Weights of a small image classifier.
Training: adamw at rate 0.0009, 12300 steps, batches of 512, held-out accuracy 99%.
Rows from block 2 of a small image classifier, named by matrix and row number. Rows with one number belong to one neuron. Each number is 500 + 25 x the weight over its row's rms, rounded and kept within 0 to 999. All counts start at 0. Numbers have three digits each. After the name is the row's rms in percent of the matrix's.
After each neuron's rows are labels from the 100 images, of 14848, where the neuron reaches its highest value: "responds to" is what is common among them. Only what is clearly more common there than usual is listed. The data: capsule endoscopy frames (Kvasir-Capsule). In brackets: how many of the 100.
# fc1: MLP up (model.blocks.2.mlp.fc1.weight, 480x160), inputs 0-79
# fc2: MLP down (model.blocks.2.mlp.fc2.weight, 160x480, transposed), outputs 0-79

fc1.79 096:558483508481485484472524511505482536518530472547499494509502479492497514517496505513475499476507438513520463540497493478520533544494503497510520534492509462544535514518488506538468494553543467562518476536450454512494511515499504528529502455
fc2.79 093:500510484488544502514500468467461510481451506458442515520532470506509522493529508509528451487481522512524465523513505507525538497429499488491497525499525514476517542517508508487511498485493481455477505504494517479534547527525480507470527471
responds to: finding: ileocecal valve (27)

fc1.361 096:514512537462537453526514502564506522480508496514508464489552505507473519440533492492516506496479532527489494513487486458520530485475534487496538453472476558487531502454520533465475533497561552457502491509497491508494497497457505559492513519
fc2.361 100:534458487490510484493533509531488486485504485527490564497555475464489496473490513471488515456490520533454504500468495496502526517484537472485505465491528493536479533481530495486487545484438521522516451533516488491546530496542489481504460516
responds to: finding: ulcer (26)

fc1.152 104:483491516477491538507441481441503491479513533471521457510477509478483533506482526491485497491518540482530509484553518481507533490480463456471493458459503468513518517501509572518536502528499474486528531522525462499548537516490518536514461511
fc2.152 103:527496488500510503480488536472473474476430488539456444530511503494538512504473463487527482501495514441488492560474521516481529528512476522480521484490502509480571520514482498542477441465494479489561482508518505454512470504504521495495502506
responds to: finding: reduced mucosal view (29)

fc1.36 100:522421534528472537490506498510524482514516482484488495483518506523517507478489516499508494461461496512553526505470498443510483489534475432502501538456486452509498485507500560482513547486455466481538536519504462553521479510547501505519474463
fc2.36 104:522519493536485513519509472494481475521519474499542499470524575528517525477477513454478445469511502511505505520454492540461545510493480497474512475474502452509487493488485510465478523533528505489511480513480455487471500457489505514483529522
responds to: finding: pylorus (29)

fc1.53 108:486508496544505516519541486485487521464474537507537467504515473506483504508499523511506469540472509490513457483492491442457537471527515487502561512511459488501554486480511505509474531536502478490474475538505508511496482456483498479507488490
fc2.53 108:464519506494487486522483503505497472448490492530515544485484479512530449467519525494509496456525532545493490472547498448485511524498486496498513525457484520496478519500493449524490523417551480513490510521528509520517514478516499464470525516
responds to: finding: pylorus (30)

fc1.266 096:490483545459488517534557491484477493493493502550491488505473506529455487452474491493513503523497544506488518521508560534517494531481502490524492504536478544492521507475507508500461521498516514460520463519488496544553483490476517542513475474
fc2.266 095:497472520494496525485494484516481498496493524457508452494507476495481536457502492469532517495454447502476482521488517527502494534504498455482550474433491556508473472543495493469483490520480503483472500518500522539481506503562502492482478513
responds to: finding: ulcer (27)

fc1.139 097:491507517453485478561506459496508517510529503484523509491489497500475513480502444522477471496538480530496479519513482507533536509480490493520508506479538522521518519467517477503530512517507522455498484496467536491509470444522541511495477493
fc2.139 095:471533507504432524480513481528487504483499500487514485457461458545496483513496487502531463510465501462493475497500491433537526469500504480509521528550548516513477571451486483457467519476506471468516490499493545435487518501465508488521512487
responds to: finding: ileocecal valve (48)

fc1.328 102:507510491491472504489449533505512518479408484517542506508479498485474513464506468550458493497469542474511519487481487505490500538505518517488552528507533464515435479495507517511500516515488531495470477513456481537477478488493508483512512523
fc2.328 094:551517506497502488541521508505475487491521463517472511511501492469517565531526540506519500488519456512513498494479496521522463477528507499486509494494472498453473468508447525511507564477489491487507487488502510459497480476524485536486493475
responds to: finding: ileocecal valve (39)

fc1.314 097:479489490512513508551547477502484499479507506478517500524500501527494506495475512520493510504439486528485525496498551487479520485486471509442554510530491486528484494524533517495493516526540491523527491546481447534509460505481480455528500505
fc2.314 098:467523520498518542472493524532518446518476512522499509479508490531521529468508483492467502487481494498506489468500502471464517522510461535522510526496504474491494544496501534481502483476453519446494508457480496495468457504474507495432505442
responds to: finding: blood fresh (27)

fc1.57 102:529492486543519489505512492499506513464507513499486462471486465495444546475496553502484524484469444496527484503517476490538500549441512476485482499477478488480485490496521476499556512504544508465499459531514505516538492518527526495502527510
fc2.57 097:498472516448469512511499479489503519492463497530455525493466533492514457512503482521482512456463546502505485485472488489476493470509476481462479507485560476478523521445502484513490490536493440490461470510485507499493515522476531433542488509
responds to: finding: ileocecal valve (33)

fc1.65 115:528526473484478528564524489527542464467478485488518529492499493520493480488478514474489532510455519514449535513471543484527529482486522497473464503505451473532469450456484487516487520469512503526513475504445537509467501486489508504540476530
fc2.65 111:484518456517539512522469538512547447479494505498470468531534474533498494510477466527527479479482488497479518529456547475482483488468460516435503508463497536492500484514549503481466501481485534486501519508477499536516458527500475508461475465
responds to: finding: pylorus (25)

fc1.200 107:472461541464498491541529518504493498487488491507471462531511509517501516494498444426507541456507517494544526522485493499525513530487478493554519495568514520498513472512501479503504545521470502486493476504508502483473480502474493453529483506
fc2.200 101:474485497524486494504490529513530448520493480551529513475554441538509444516473495518530503516477541470488475504443493477490496473477478531493510482537524564509485498516459518486506489481522485500506473529539505508504511487506510489512462459
responds to: finding: reduced mucosal view (40)

fc1.31 096:485498526486514455521516492493488461479508481482502449555472491511488521475446486476512509514492497519517491524521490503501491527452439512521506518504550529492484510529525513538493478515473517520501491499449518515502551524495495485499510479
fc2.31 100:467486511522499540489516480526500458532483533492459464485520508533535504490469468479501527518515524536478504554426531505505526452500462460476475515495503477497504503484501538548491428457511492475542485526500488489520511524544459497488498521
responds to: finding: ulcer (25)

fc1.435 106:526484486485461477513475483511504513485473509560476516494503466491515503530471490530455503525480479510523553500548479474483478508486496491490506502458491524515508575524491471505524515535455483511523502496475490503518522503461487496492483500
fc2.435 102:465538488484533463526524477504524551488530486482485469527531438507517474530492540538498506520484513505490501494491497514499506510501486507524541459521447487493498459502484526545465536528525495478511525451470547543504533487475468472534519499
responds to: finding: blood fresh (40)

fc1.406 106:519450498503479507540464532517490495478518504530500497485489485493507480488454452482502537524478504503519539509491472421489498476501440488484463485516493529496517532494482501497513492481473499475530498532505459536491503517505493479536523508
fc2.406 111:438579480493491479513469504540487533478509507459518457515494514513467509507473523506527476523537507509503501495466499484496493481505510464517502474524515516528563511494515520482461493500468461527492535481492530470502513482498482509491509483
responds to: finding: blood fresh (35)

fc1.312 104:547480514486501510503489477494512470496507463531498513474524492481493505505461515517491466512484496517513477522518528507494472483497539451504470484489483513572518491500549517514459527466544538498491507471441467489479513483487480483535490463
fc2.312 104:482530525523523538489489513480490488489507534516522510520490510531492546482481524501532475498511528485449511550508490511469520535536501535545521486548493480439478508493515501498444504472506512538494504487483519569463508504548493483445523501
responds to: finding: pylorus (33)

fc1.208 105:512483451487483494510484459508502507463483479512486500511508528464454530511498461507544482468506523503481535459549474507517511461481502457495543512482495473508476536500500521505513513474493539479502504524447514505480492521527523495490550482
fc2.208 100:518494526546507530502442479500534478453504527481495500530519493525532496525481500533457457568514495537473516515480508466478507548507451458487512498547496475543487519482481492475496508468482476514507511488498500495495479535470510479464502494
responds to: finding: reduced mucosal view (27)

fc1.43 097:508463511463496467532476529533527546483491498500497499519461443501427558500460474497469493497551525485482505491491464495521503470504533500527496490477475471487514501519498511516495469515503508462494483510454519503487499488517504503520551514
fc2.43 098:528475506484496475446497516472498515487493493449464516528470521532495497490513519480483476517518452554492527526514493492511465535487492548471475490503502515505476496557491491534482483521503507489493507513472541513529496523479518536472480453
responds to: finding: ulcer (27)

fc1.315 105:502518529420488510520494535535505508503474442481493460485504528546487521494494504498544507499500501486509469538453514480538491499541495489513459507529523461531524501527549514518519499527527485472505467551493473528516507506493516496538492458
fc2.315 098:506482474416512471485493513499502463530491527484502459493510487530524515523483519487511505461499509442518449516520522499491501487524519545503519499500496534538480472487494529501524472492490462467518501470453490502492485528537520498490476444
responds to: finding: reduced mucosal view (42)

fc1.202 101:499503509444491452490485525503527477496488540501535482515512506499498507527521457514482535519482503484501467461450552501491531496448477493538524507529554525514480450474493529504527507541484501467502477508506492487466460521508538481496481503
fc2.202 093:467506489523522506538478564491530475486449466510459530496486527473481430489478492474523491478503484496491473485503501524493487505520493482496513498482518542457483498542512504465518504531502517474509500513531485516482494530497510489541520517
responds to: finding: reduced mucosal view (28)

fc1.20 089:512468491473474482531478490508534468482476492534524525466505537508514486526455485498464480528538523496506527468481496528491474488480548455503534505577524526530486515507470502569473512497474490517516495504467507539493517523495521477491491504
fc2.20 084:503477532506499527528488500519502500515485504549525549472512504487497526518519453516502510487529517497473519514483488487504535504473514499483541479519516492496508537461481495466497550497533475553466472482583514531483521462517505490481489499
responds to: finding: reduced mucosal view (26)

fc1.411 098:485515497478459448552488466475519541500488499478489470560503501556486511497495451507432474507509493492492518503497525490508505526491512531470519479542506519560509536496518488470533510551512473537494530547491476486495440490483515524511516473
fc2.411 093:539482507465485530507493462493481460466497532484522502506511475530498566519514477500489468489479513515501463518468508511491507575498555469443518493498538518488536462495513537534488495491480545454487470534498550460505495520489528526518485537
responds to: finding: angiectasia (30)

fc1.367 105:458483505457501503519432473505536498510491499508488531486532508519502539471491506466482513468517537552495465460496508484468499499487476507499541498472464466536550526500483525538526506541516513508501477508530521497537499514541497511499482488
fc2.367 109:548522487500488511479488469456500536512475490472495451475498516483457544512464456474469483495509490480502461507536515493465535528503483519496498527466533525533509516494474483501488547550465513517471496485473473493495498494480533491519495524
responds to: finding: ulcer (37); finding: ileocecal valve (26)

fc1.226 101:496487480461498524484528470525487501485515420506518463508476469491464463509492498516476462493498480511526512459494521490492510501455459498479440520508540478504476493489500468529522510483510559505492525511495501489552462511502554511480542499
fc2.226 103:489474534514508534504520461487494508500534546515476503455448535535490512476508552513499519481511514491496469468514514470471499518455460503506505523492484510488482524480481521527477498526496500505453507491504520493548450508511544532513470455
responds to: finding: angiectasia (28)

fc1.117 097:504501490507485528520455512527507500499455497563506525498461507507529455521502475481458490467494523508493542497476496485487467482496440483489507542535514502469494506490523519528469506498513500460540477530489525547513539531557498517489502498
fc2.117 111:486485481485473553559435526511505531495487505516468507509513475491484508485471525478488519517531480463544488494506446542501491516492527502502511473481503539506504471499458521527493471510505477525511499507489503493498495465567482500520512489
responds to: finding: lymphangiectasia (30)

fc1.265 089:515508526474522463485499515532515464496512527504481524467430483472506521485491526502521522454504458495527467503495540500497528452482504501492486507479492525510510493533502500497492536529494508459528480523505489539491482483485532483502542487
fc2.265 096:514505470497468522475514530516513521511534478457502491481482533534473527494492503468531446450493465529481483526495515504497488493485516514458496461514481455542471509523468512501501530474478546500489473482531500504503481501507511487447471497
responds to: finding: reduced mucosal view (70)

fc1.349 104:465460516494437443532482499501508488488475522484498544515503497438458498473477491507517505482489467582514474532516500493500507456514477512494474547489489519514497539509486499499516520528493474492477480506494512538536479460488509488515553440
fc2.349 101:489505497514454481489566491532515486511467535520521507486492509533492498502530521463471491521540476512497478531560523470499508465450514529494532499447486502479537484501473478542489515521493493480523491524486529505490499477499495495510507556
responds to: finding: reduced mucosal view (41)

fc1.219 102:493522492493483523525498525483543502473475525454503491501518505486512538494451503506498482506506509506444524509486491493498489515499518494481512520517482479522470429517516511540505540526510495520532479497500496494545507511534524526533524516
fc2.219 099:556506506490483484500479547466491521486478495509500528516503523525480543500472488521501495517477486476524507499518505516490470525511457500527459503438489539498442494550493532483496498511535481483479487505505534516487535527472511492479520474
responds to: finding: angiectasia (25)

fc1.391 098:489535517497479479553510467513505461476510472496536484457510495522500536546480493490467482498474482484487524507483453507517518485469457475509499483510546506560490538502522456491513475475489499479548443482497571499524486484462569523508532490
fc2.391 090:462479533526478510507495471486474460493508521485467497483460492511511545538505494522539517456518516461483474500468500458497492510513459483507468488504533521486492528510474502533511482462545471487538487536520481468518499499503490501548554496
responds to: finding: angiectasia (31)

fc1.357 106:491528487472485476517469497550481516488507529488513525516489483510459512481440462486501508504475486529486478472468520452497530510479508498467442536571479500494508500485486479513530536492513523482505518494485536526533502468479489513555509499
fc2.357 100:521480491495489515476512512486495528518474508503519481469495500499507495491502492499532498428550477543488510533468534494529465497458511522510473476487501504530506510511468545468480540503476503466495469496487508522517503481513465500531489514
responds to: finding: ileocecal valve (55)

fc1.141 100:489486492506455440504462500503538526483492495482553509506455475478546502454468449504485529515500534525499500510493491498500477468489494484538516460498507541481487505493567506500482463508518505510515459487518505483478471519509488483550508472
fc2.141 102:510508510474522457477510512504488466532534504440552541490480454499518537504492523519497491456504505460450535498479500488538460469473483518509536508471506491498540498513488524508533497452530473484494475538523463510507516494507529494542571447
responds to: finding: angiectasia (40)

fc1.194 100:482466523487497498484521481435531493523504526535491495504470482459478482480462482474488527498505534500518491474528517501534528458484474479546497485518466505497518509485500530508498500494469518443505468486462527505483512469491520510498472485
fc2.194 101:510474482493489519520491505537509481499497438413483530509477482507457522493532515504489526532484476486460548501477515509498492490518522443507539495494510508514457541516477523554524473446546486484473519503490549481530473494485488526497471479
responds to: finding: ulcer (37)

fc1.4 102:543487499533525507494494519469502476426509501509478506494496507475500476485480515490519511519479516530494528536512466516524504501502495530488502463476469510492502442517487524514482551496481527523513470511521514513505494504525476472542509467
fc2.4 103:502471436506465491508475516507565478494517555482490553521464514490508493511530503506501500502500496520525518491504506502498523526519481493472497522475466464512489494505491476469492507525442490525504490542459500469488488549485494524485498487
responds to: finding: ileocecal valve (31)

fc1.111 101:486488463477480483495544497518499520454480504490500515478504492480501559489414485509492465466498531567520459518508501514485474495460550509518471483491485522527514499537485492481479525508515497520537463523497464542526520466469500488547470462
fc2.111 100:514456504512503498531513486492518518522522509492486506476547536555478550507541500456470466503523469468477488500488518494481510505509478536519503520511516472516572542512479484472457504509499519517454473537504538530480535467515511497483508491
responds to: finding: reduced mucosal view (77)

fc1.210 098:513499519474490533474481479527499500490496531538511551524529508474508523505491503509492484498510530512496498486460508486483488476511485479499497509530482495503508443553500539531518485480537524432522519482530483477537467505538527533491453505
fc2.210 091:510521513482468535518476481486479523436505457529533504476515512500501504476451533470493498495503492522509500485481511490522523538485453471474482510476497529518485455515522520491465501513456496521496494481445555498510479496488489504501528469
responds to: finding: ileocecal valve (25)

fc1.459 100:493487495481494458475501482499512461532465479480526519536524534530531506468455496544487536478505502515512519475512501533484477490450520472469520492495506484549457475491513460542496530456510539483481511530459493499481472513516515524507466496
fc2.459 099:473476534500502456533536564502504488504474502508502486494500494501501510504528521483516470467499477432468518512510474488461493469493480528488511513527474469468480486451565484475500519454491503491478499518520497459515503445507470540566539500
responds to: finding: reduced mucosal view (48)

fc1.145 105:509508498464518469505482512494485534483496466540520446496505455509508525516471459508474464488458476464498528513508506534490517486495484530506507504501462434487499479500522475504529540469500490456493518500466505519511489480474513456511465527
fc2.145 100:478443473485492523478528482487505491513471550474491524458510525500513488505560496525509433498511545520471495473520450503507493530495483511526485461549460471534475538511557516469501481513544521509542518531497521506497502523509497445480473518
responds to: finding: reduced mucosal view (47)

fc1.454 101:503519532542513547540505534508506535508541491503492480492536505504539479496499527498491514518481470518480474547545479492504481502467482482494497528498496517557534483528532522542482486541509474522512509508517465499464477508517508517506491443
fc2.454 100:477490527512521466531550506501558497496473473472514524524500507537481494437479498536491483447453524529495519503514477467477484438515488504474533454511530520457496471539473493474487504487491493512487526515500493480438524475502490483506481522
responds to: finding: pylorus (49)

fc1.198 100:495505506497483505477487507512481484508483508514506501528472496494496475485507534497512485506462537496485510522481497482476518538499465496489509501456462551505446508435500483521491519524458491523501489510529477551486517494487520516492497504
fc2.198 102:547516492510454482509488514515558495520498509522507527469482502510539506503527478497486513503475498488521537554488480499457484529482438493495522496480490509520500522513499573511516514515516481506502516519479500484541498530504522498491463504
responds to: finding: pylorus (57)

fc1.74 106:515475463494496471528519494508536509488505508531505536447534470481469540491488527489503525512499509493480517512498499510484484507477542455503460507489513448556450540508492542501517520499501516515501508513504490507515508515498470575510512482
fc2.74 097:537524506494487516520456488461483501486548517504464507481491456556504538548495507521551509518493536464534529497472502479487490532517535507484488524484460500479506478491490474474449456522521507492500536468478472514466512494506460517512487492
responds to: finding: pylorus (45); finding: blood fresh (26)

fc1.134 100:475451541482463465487467494501503491514486507521518485535545529438507472508531507473475495486503460547526500516513469466511507508516451459509511516468507499502461529499476510508502498525494492535539498512490524517523477531548558520529509512
fc2.134 103:521514519551489511530526510513491488479518493496496474505474496526486454513486520481494511447514465508472490553498544471475547495533446500469525486499478483520483530502464492506500466498501564494536510513492503515522480528475572557484485546
responds to: finding: ileocecal valve (29)

fc1.116 104:542520497482464515543453492486548494486486460475521508491505484495476518480484482484480496470461493507467547473501487479481510501491461439507479478546470519475510497439476538503506492508483510491496464542477552497488513494542544505518526519
fc2.116 111:482477501532490468507462485482476504471536478471490486507512530480460512478503499501462481499511511494520490496487520451545545460477498516427548510476532461518515515536517493505469502496472522487496502486537484509546468553470480485460498508
responds to: finding: blood fresh (37)