python train.py --num_experts=4 --kernel_size=7 --label_smoothing=0.1 --weight_decay=0.2
Rows from block 4 of a small image classifier, named by matrix and row number. Rows with one number belong to one neuron. Each number is 500 + 50 x the weight over its row's rms, rounded and kept within 0 to 999. All counts start at 0. Numbers have three digits each.
After each neuron's rows are labels from the 100 images, of 14848, where the neuron reaches its highest value: "strongest on" is what is common among them. Only what is clearly more common there than usual is listed. The data: capsule endoscopy frames (Kvasir-Capsule).
# fc1: MLP up (model.blocks.4.mlp.fc1.weight, 480x160), inputs 0-159
# fc2: MLP down (model.blocks.4.mlp.fc2.weight, 160x480, transposed), outputs 0-159

fc1.185:475437492554591572494465572514564482538558475496540624399458480430557490582526528466520493547616544576405504474442489499475484518495576501565566537436519401538484474506438456509498536508449465505498499522522559567454540512489560558494495452448443508515430566524481514545393493512513609448521572503477517418549485517411498466423551486502462514434497479521460515549602464443577456404511498489470486423620543514457423492470480423416508450452471639486488467500507446488427451468435460
fc2.185:520448523489582486445488553482451537544525508441577522488555396458501567457548501487456512518532441491538454496528504487523542360485477486477413449430405529563561481528430550591494468551530431564462523541501579513537570421435478478439532503514454483489548419537465463412521502458497540436487497482420439436492428496514549416554468498588488496469568490531465481455527451533411451429574525493461510440566465488503489355476421451434588533485397612481427531543483593495508534571525528
strongest on: finding: ileocecal valve

fc1.16:481465488494602547421402571573448509497596453541544521500496480515412393466513505491566424614566507494437421562452461471466528626501437503546517507479527544507405500506536391485464528508547423485442499453537522549560492480432478570536521531541499555543465554561546522477461522547502501528580502512472652528466439520475478398483480488389576545521529454511542453518565490458538474451518537560448590414496526456453548471503511451406458444504490435519543447425505548545538537475516428
fc2.16:486434494513572517476555492544535604563533479434604409484485466533478502447488491394530451419481462422576491568543510432541407528496453533606553540420494563485575441461461531502538543570513547463474424488444444455450400460514508471554478518542432591540499419553571536451506472429568526467453443423533427461567559471504494567459529463510508507471567600518560490490533540532457478495570513469568599523622512504495462540529505472446498550610441460536579485454486542560540540486493484
strongest on: finding: ileocecal valve

fc1.174:554473570517538514525604511508513431386531548534501461475484450471488441482552525470553468580448518470532481522555564511502535561536497564442571522473458476446546557489477499515552570572433539402480435422524411474501405445445509451488494430557491563560547482488445477472429441524498453514472553436433642472551479509516438471512466427580479493430523456526394469491543531398503462515507459494583510461575488501583493422558626486464504424518585499543402513569452479468548427476528434
fc2.174:522449440576556514575524527571555530459485375609453500557442504489627471534512523537546580500532479553449469477441519478457443533502533505492506456488563421451488526427464377468398481479490561530471400521500469480502468443482456433468424400479404520492543587540579461522435496484521429594607548597475494522401508473518521480520505460545407488498424480539529532513556466482550435492427507530494449531528444371434479462570555483451531531463458483535472511511417468522464470514507549
strongest on: finding: blood fresh

fc1.34:453507423464579523465454577623480566470494400626524428526431474505373466461499546461476583513571394437449476420493495477445406503540423486554415499486472496524512549523499446478456509525500491485468494449571541501488547482487497556457530506552392468511463529459472500526530553408522420569361493497537558530588504539515507515572542420482481488464503541450483412570545472539528550506429459558575492512512563449559488469560478515517530474564460563445536504596445488498426399499482493
fc2.34:519492484500426628495547444424538518473368501461519487525497494506599452475386594469482503511482423549570529467590530469480533567464448484544478479527510561494525486471473530563479507514545481509523463371491462469460546491485525624403528562561559528510469395461558432494516407433558560500477463491527572521472511448373582584538576460418460495522492557539505502581471431574576499398472504413534491481500503514489435511458581480466533515448505525598508513512496420442539525489509498
strongest on: finding: ulcer

fc1.115:433530476434545391529517560567476550484500506505547440492532406522464513582500520469406441501503543510522544521473599421476488578447501484507566567463438490442599426400571541526518564467563576529507516419499454450509542415491489515499546571559508609557521501478514452584391439544494510455451506431490504473539409484523543477570550485518537434498594402553511503519521441587507477534421489423491442508476451497429419515556526478493498444485564527479531473493652483476550547559480445
fc2.115:482459531469463474545510479455519526504557559594495474536471583462479424508394409422377540386505452529610493588519534492569452507458526553437532510553526466532601515516428414455452451510462417470443565494577482505465487567568473473538474539541446449482500465503483361422523423517530489504473475533479420505460491538470506510493560510547471460583466415492460434502446554574510582496481411646494472459552566496463464501506547424591605479495484483519465465506533485524484507533469447
strongest on: finding: ileocecal valve

fc1.276:425484474481478420457597578519553537522468529502531437489467524625384399505559521558489492504443479445525494500494455469504534514419477485418546466506497514545532431492540426596517500505495461384597493518467528462550512396536551517494507551476536539580503497471513584545523473437463405494502507477485525572510567616440541425551483523445511553587554414521444480435525480507523504478443517567505550487545482541513404540579514435511490487611471502583572459574434484614558422468493526
fc2.276:528522553489459520562591458507457460424560505492454398554472511508477484464448578475481551471540495455609565484601504489544499558439501481530519452534494547564398443504443549591504565570384384508540519463547431441499544455483505491522487446455499570469450462563412540521601557384487502476547503531514450457505503494461601490421514440486440479487609608544449508479522582506495513465592491470420576499447495473563507461417525483541514480550560511502567426491581531453474535475567487
strongest on: finding: ileocecal valve

fc1.137:581481564499571527514525534567516511634443475437452553483465496503516554536544449509434434486462458486582477506528507432475504555581460579437529613486461520521486550573446410453542486560382491544465498507577481571556452474476608531410494468524456532497397529490486469597555449501477495439390509437479484543498518436566504462484478544453535470442535553477507497483601497554410509532543536573526424539433449518533572471493483531543451523573555592502597561443522524569437488571519481
fc2.137:515515556432516491435503563511475542530446544483584524549438531578499393373440589508532548422581521399493552527542487525531494514527488539502458440498465493441461627591434526585475546479496492519622485439431515495492519431407558445430518495518414525453526487500530559487428433470592494500551464532455520529490491487520503532497531491460548445491545461434460506493616430497437442423444531464437503519451500574484534515461565589490445436469504550476526492537488426559403570417423511
strongest on: finding: ulcer; finding: ileocecal valve

fc1.203:511514516452494439538575450503529465476442478562473559483467458506449552511596361497492455465429571485505509484520458507488488496511512481511500569513534459421510559590441495448507607493532491492633424578435450554423454385558550475475577460506553482520487496430480485498572438511532416443460457501526537511471489530492479513586403525442520525497440573548544557488515442481462447549437452527513521499555568427533437547590525517413515490482507562463585486565678563505572550532495459
fc2.203:605503488586522451427473632497505411476540508406543430519529422541571445499464541530522443460500476499529578489468552485557454644512536496477450514541530494512519501472634550549476539519490555460474432466429538454563577540469532413495556473585454531506440522516425512544510494456511523429429438536553450478458493515513545494520577528387464531554497462440415506493480486530519492493482515553512460468502512453563395512431477420434433529490581475494528606598488524564522505399424466
strongest on: finding: ulcer

fc1.125:554489578555470497499483476540555513480575457520490538539571473599402473437542453496480447550414374452486415497511547539486510461513541445582499436488514458525544505522393464571499502503454535356535516497415474568541446338400564600496535552516527563510549516508505544400463404500588547524520537476415524471538541499483466511410558506477535436446522594496577518460440511451506469522481432605535433491528506487548454459500468523436539503499518464498435476459460580499489511459473503
fc2.125:480428488433432540574451475543476600522484515516506444532460426497537422542454488465580552476515508548510440478500523446442552559526587516511476526529564387485478501514495454558510563459467434561462553457511477510458631532539417373511428521553474515496512544626543427484515528568452587463450527600423507586497597450441511528466574562590490528467380463465453516573573581521540503576481548492523472473567537564443441534485462484440459465506469525535442481540524479481494443450530467
strongest on: finding: blood fresh

fc1.397:504513466456595468533512510545492505550543482526537510461499491389440557571546512444541530467424439501445451549573530562589557450578533555541483460547489471413521532523493556511539521500473432434369440437499425447479572441470571682543501528495472416594475559453543459471493434531552411535506486406435544544557492476425467527550426506506412550454565536546393466513540471511537488496557574474503552467493496416493532484471500506484503401480574496440500519449505473519528518540493409
fc2.397:467483501488532531509519494441525537489427461565491437459454503514510477451499542559499523426387523513487553541424473541508552468571452473512598447576469522454508503492455490543493567500606504567476519450522509492544466530460420446493490444462570501582482480555597543510562552490548622525517500379601517487497472571600480626472444550557416476575432560471540539538523531418506500478507384406504493564524485614543517565501386366526450460493520451501519502533478541548516469461474507
strongest on: finding: ulcer

fc1.147:523367521499517529405470640458579475477473530491556583594551501457521545606569499492496529555515499462480498541459526489550478591469511504545457594478468534443589392531413477535435459614546501385518470502525556395514443485527527479410511452505465509418534477460493522562505527515548404509537469442557533478497475536483538580583445570437548517522583436479487531572522551434443499458551506429481435391544513525419520495526452505464524532452483471483462517542569499475448457466479524
fc2.147:524553429593520473416450404577486509467519478542507608425560518493521546486557548462408458471562495493428485532542536454492373506536524508415490457434509502421485411531426426436451449562428489524483441502452497558509469495501546506466542475409449445483521533538578591456508561553384485529404538516535429435511538474551529506534541565441478541447488485494441463530561446483432462543526462434466454416456500503484558539511470466508567529560519547451417554492545605567432463433441447
strongest on: finding: reduced mucosal view

fc1.374:593463556484533490498449511508526420415483488472465447451564438430481433508551531438504458493486586518492582547540508495572460524514534556455456500496522510499558441567464531480580412597508449473569507486417387637508505406443526477495559590480511479566493542548545485448460495465525443493471533451483545570502529539460395628503557444523484422506474489480488475524572491584600622558476487590520466491561434479481454430453585465429478496484517452578453502494497529541449534438458560
fc2.374:516474547514368566427422536478425533493508488482532505431509495471561418442555430499553605515506552545412533607483543472470526553500560509483487594465470501493457542519459478463530414473593474555489522474456451354462522507415462449507536392480595578554582534576410399525516495472535524544506536528480498556475604513541495472474411481446488403445488447493480481511475490507467493632476527511472445547592540558491527442498488497482520453447603495495471481476434436490516489507433548
strongest on: finding: blood fresh

fc1.209:500520597518569446508548651514474581445451492532572472522429475460516556567583483483448535519559567573562484415497549565541499552566545471433469472389517409554476471522452417576527525424475478522504519451488528525494528408468449519488586445436532451506554570517432490497489486385523426403463493388556542522510451578519446422452467497445483471510469521547539551514526587529493548484455443513488535512477584522524452447539471475429545447492409576584555513471563465451464510514486478
fc2.209:550515538536519555472489580524476413458546472410520451582502548506386533457558446436589495510480458528594532573508671480500561507506449458444512447511443491451443514455442482525536493459541523496418529573518559502458526512440494567443459475424493479500419408473491516533515442499496481588480493589513434548352488482559511493568544481489490520578550445476547418483429464533497583463471452475495446466531543445524497611547527468436588444511546592513482566454572528523479517513564432
strongest on: finding: ulcer; finding: pylorus

fc1.402:487504426519568445523438486472474463496504451601453373451489511474473462560558442499541494510421615521582549459589443517479499534542525445437561490488623543458431487457494396503559444527490425507615480526566463502524470526455421469497586419507552501518625465426536519582505441503588510519474470529546528482568517450582587502425468479507507532586487506544454425480460439480576533540562472503464465510557488474494475560506550466463517499561566459433533422467449584467464491558452429
fc2.402:447404514536501529469554505498465436436519510543506512563394487469426500494485465467461561568518523584508433551525505476512570508465506484449595573512583507401573485491525480424459654501473482384427476551580511493543520546475501499549424511464448510530511490451504530495457640505497464469572464475451490537471423488486504452519489434401502436441534497497507538578410449559625490529459586539429518440509471575510461474448539559515529528446522403465560487437516505403390513519472529
strongest on: finding: ulcer

fc1.471:607522554545503540496486554536419485496539475455482434522590593460506454499423508497408624487525493589454409555503567535528516513470507418433577435588498430459477481405418508528500562520511429474487424464529431480471514496496494552486550470465599496572472628452527427473488521563563464598397471469452511476550554474522543546524575465474471508479544494495477552570414518557453487521494498483459522526550531353436493488509535594522473470542448508477516528531520466578517439405475548
fc2.471:508506481498483462433485611463591508593502487456594504423499580512530490481488529422483551537426532493423542578494447519486432504440534505585622460554542558528503556551478440585454511393561535514444443465443474527540411522432519416532519506552450527467474587489404484447533496461520460456495529472432554512473507508520465440507420566502459538458472599407518595490485464469469562473566559510524413570512367496518539440518505524432534431521440440486540521527456569507490512445398510
strongest on: finding: ulcer

fc1.202:491567472423516381570590560533469549492478466501504515451516554343514365506516435469428521420487494506438434425508531521475569543532507582456504589488589507501491487454488479525566475474559542409507450472411488449527477482574472481422541518503459477349498552474492520537491534518590509499541550391474533421539461559522517550530514413499525495460460485471543460512421446493504449503523485506505491471462593562444530572504532485431482492481528551467533591601596466595543446499520485
fc2.202:543505435606544455551548537497433452534484503456513618405492461434420531567504526526536524379445453538464551447496480540487469479437478474420499545472444478495444468474454495450445594473534589490468527491527463559534480479600576525513490475460538593526518518509597457607596425493414451451517564503509541515449516528534533562418487481465544547566502542548523446547430503545478506472447522582508544582388578434624468471498508391512519528452467456539479520547521565508472517539417507
strongest on: finding: reduced mucosal view

fc1.152:433528649481491497558553481423495538534505478520604518467569507470567575448518478446547501599429421506495513514501509482471434591506452554520518508481446488447459512573497458521503517485522520428510490467513560441569381511531506399509528384577495432578474501493554561547554469552515546541503527514471501334444469488568506554517560530522472522462548518460537583516480424590552406435517490466541440487538557422513426517518544423464436478549521428531496573407434511546441471510541485
fc2.152:460405413488556562527478539471525538457546564492487459597496454478487447549557562500503526557501391546432550600393480418415529506497518533487502556485523545484495520442568467561521508498435525480501480461519452526469501546467405464487340378509496532419419561478490600534413537504452541464525436427505595553498539495514449557507536477570477500506501366494538546507553409504522469453578561546552456484523563492518518426509536430560455450486491503527427530436487499530422464512565454
strongest on: finding: ileocecal valve

fc1.357:387541542465518525527393523478477531589521420565469614460539380555512562461516539489483467519462527470483525473488550446409543524425509434534597513587438497521420558423555474508478412542501566601475378459506475478553438454507477504529492436456454470546500558532519469569472505390466408476454424427527520490605389483581510479522574451566505486560547548468529510575477491429482399482451485444506494458464445463535491528536550439519509511428478514506512448449548447544525524501489512
fc2.357:518453461484540468478431479530449499495463516456475578444446536495417475513424503429475486492517554509513614518447491494439501517487585594521482568493544474487530534508468459371483413468437475422539422508562535497395442536558511554527533567521511415563491488518466314548562467432599470507384489524570505545505489437548480499549560553556457406474496547519477587424517546573559438510567452517514557492493462491439491574485508491463542529430568465561434549500505493547445466544514584
strongest on: finding: ileocecal valve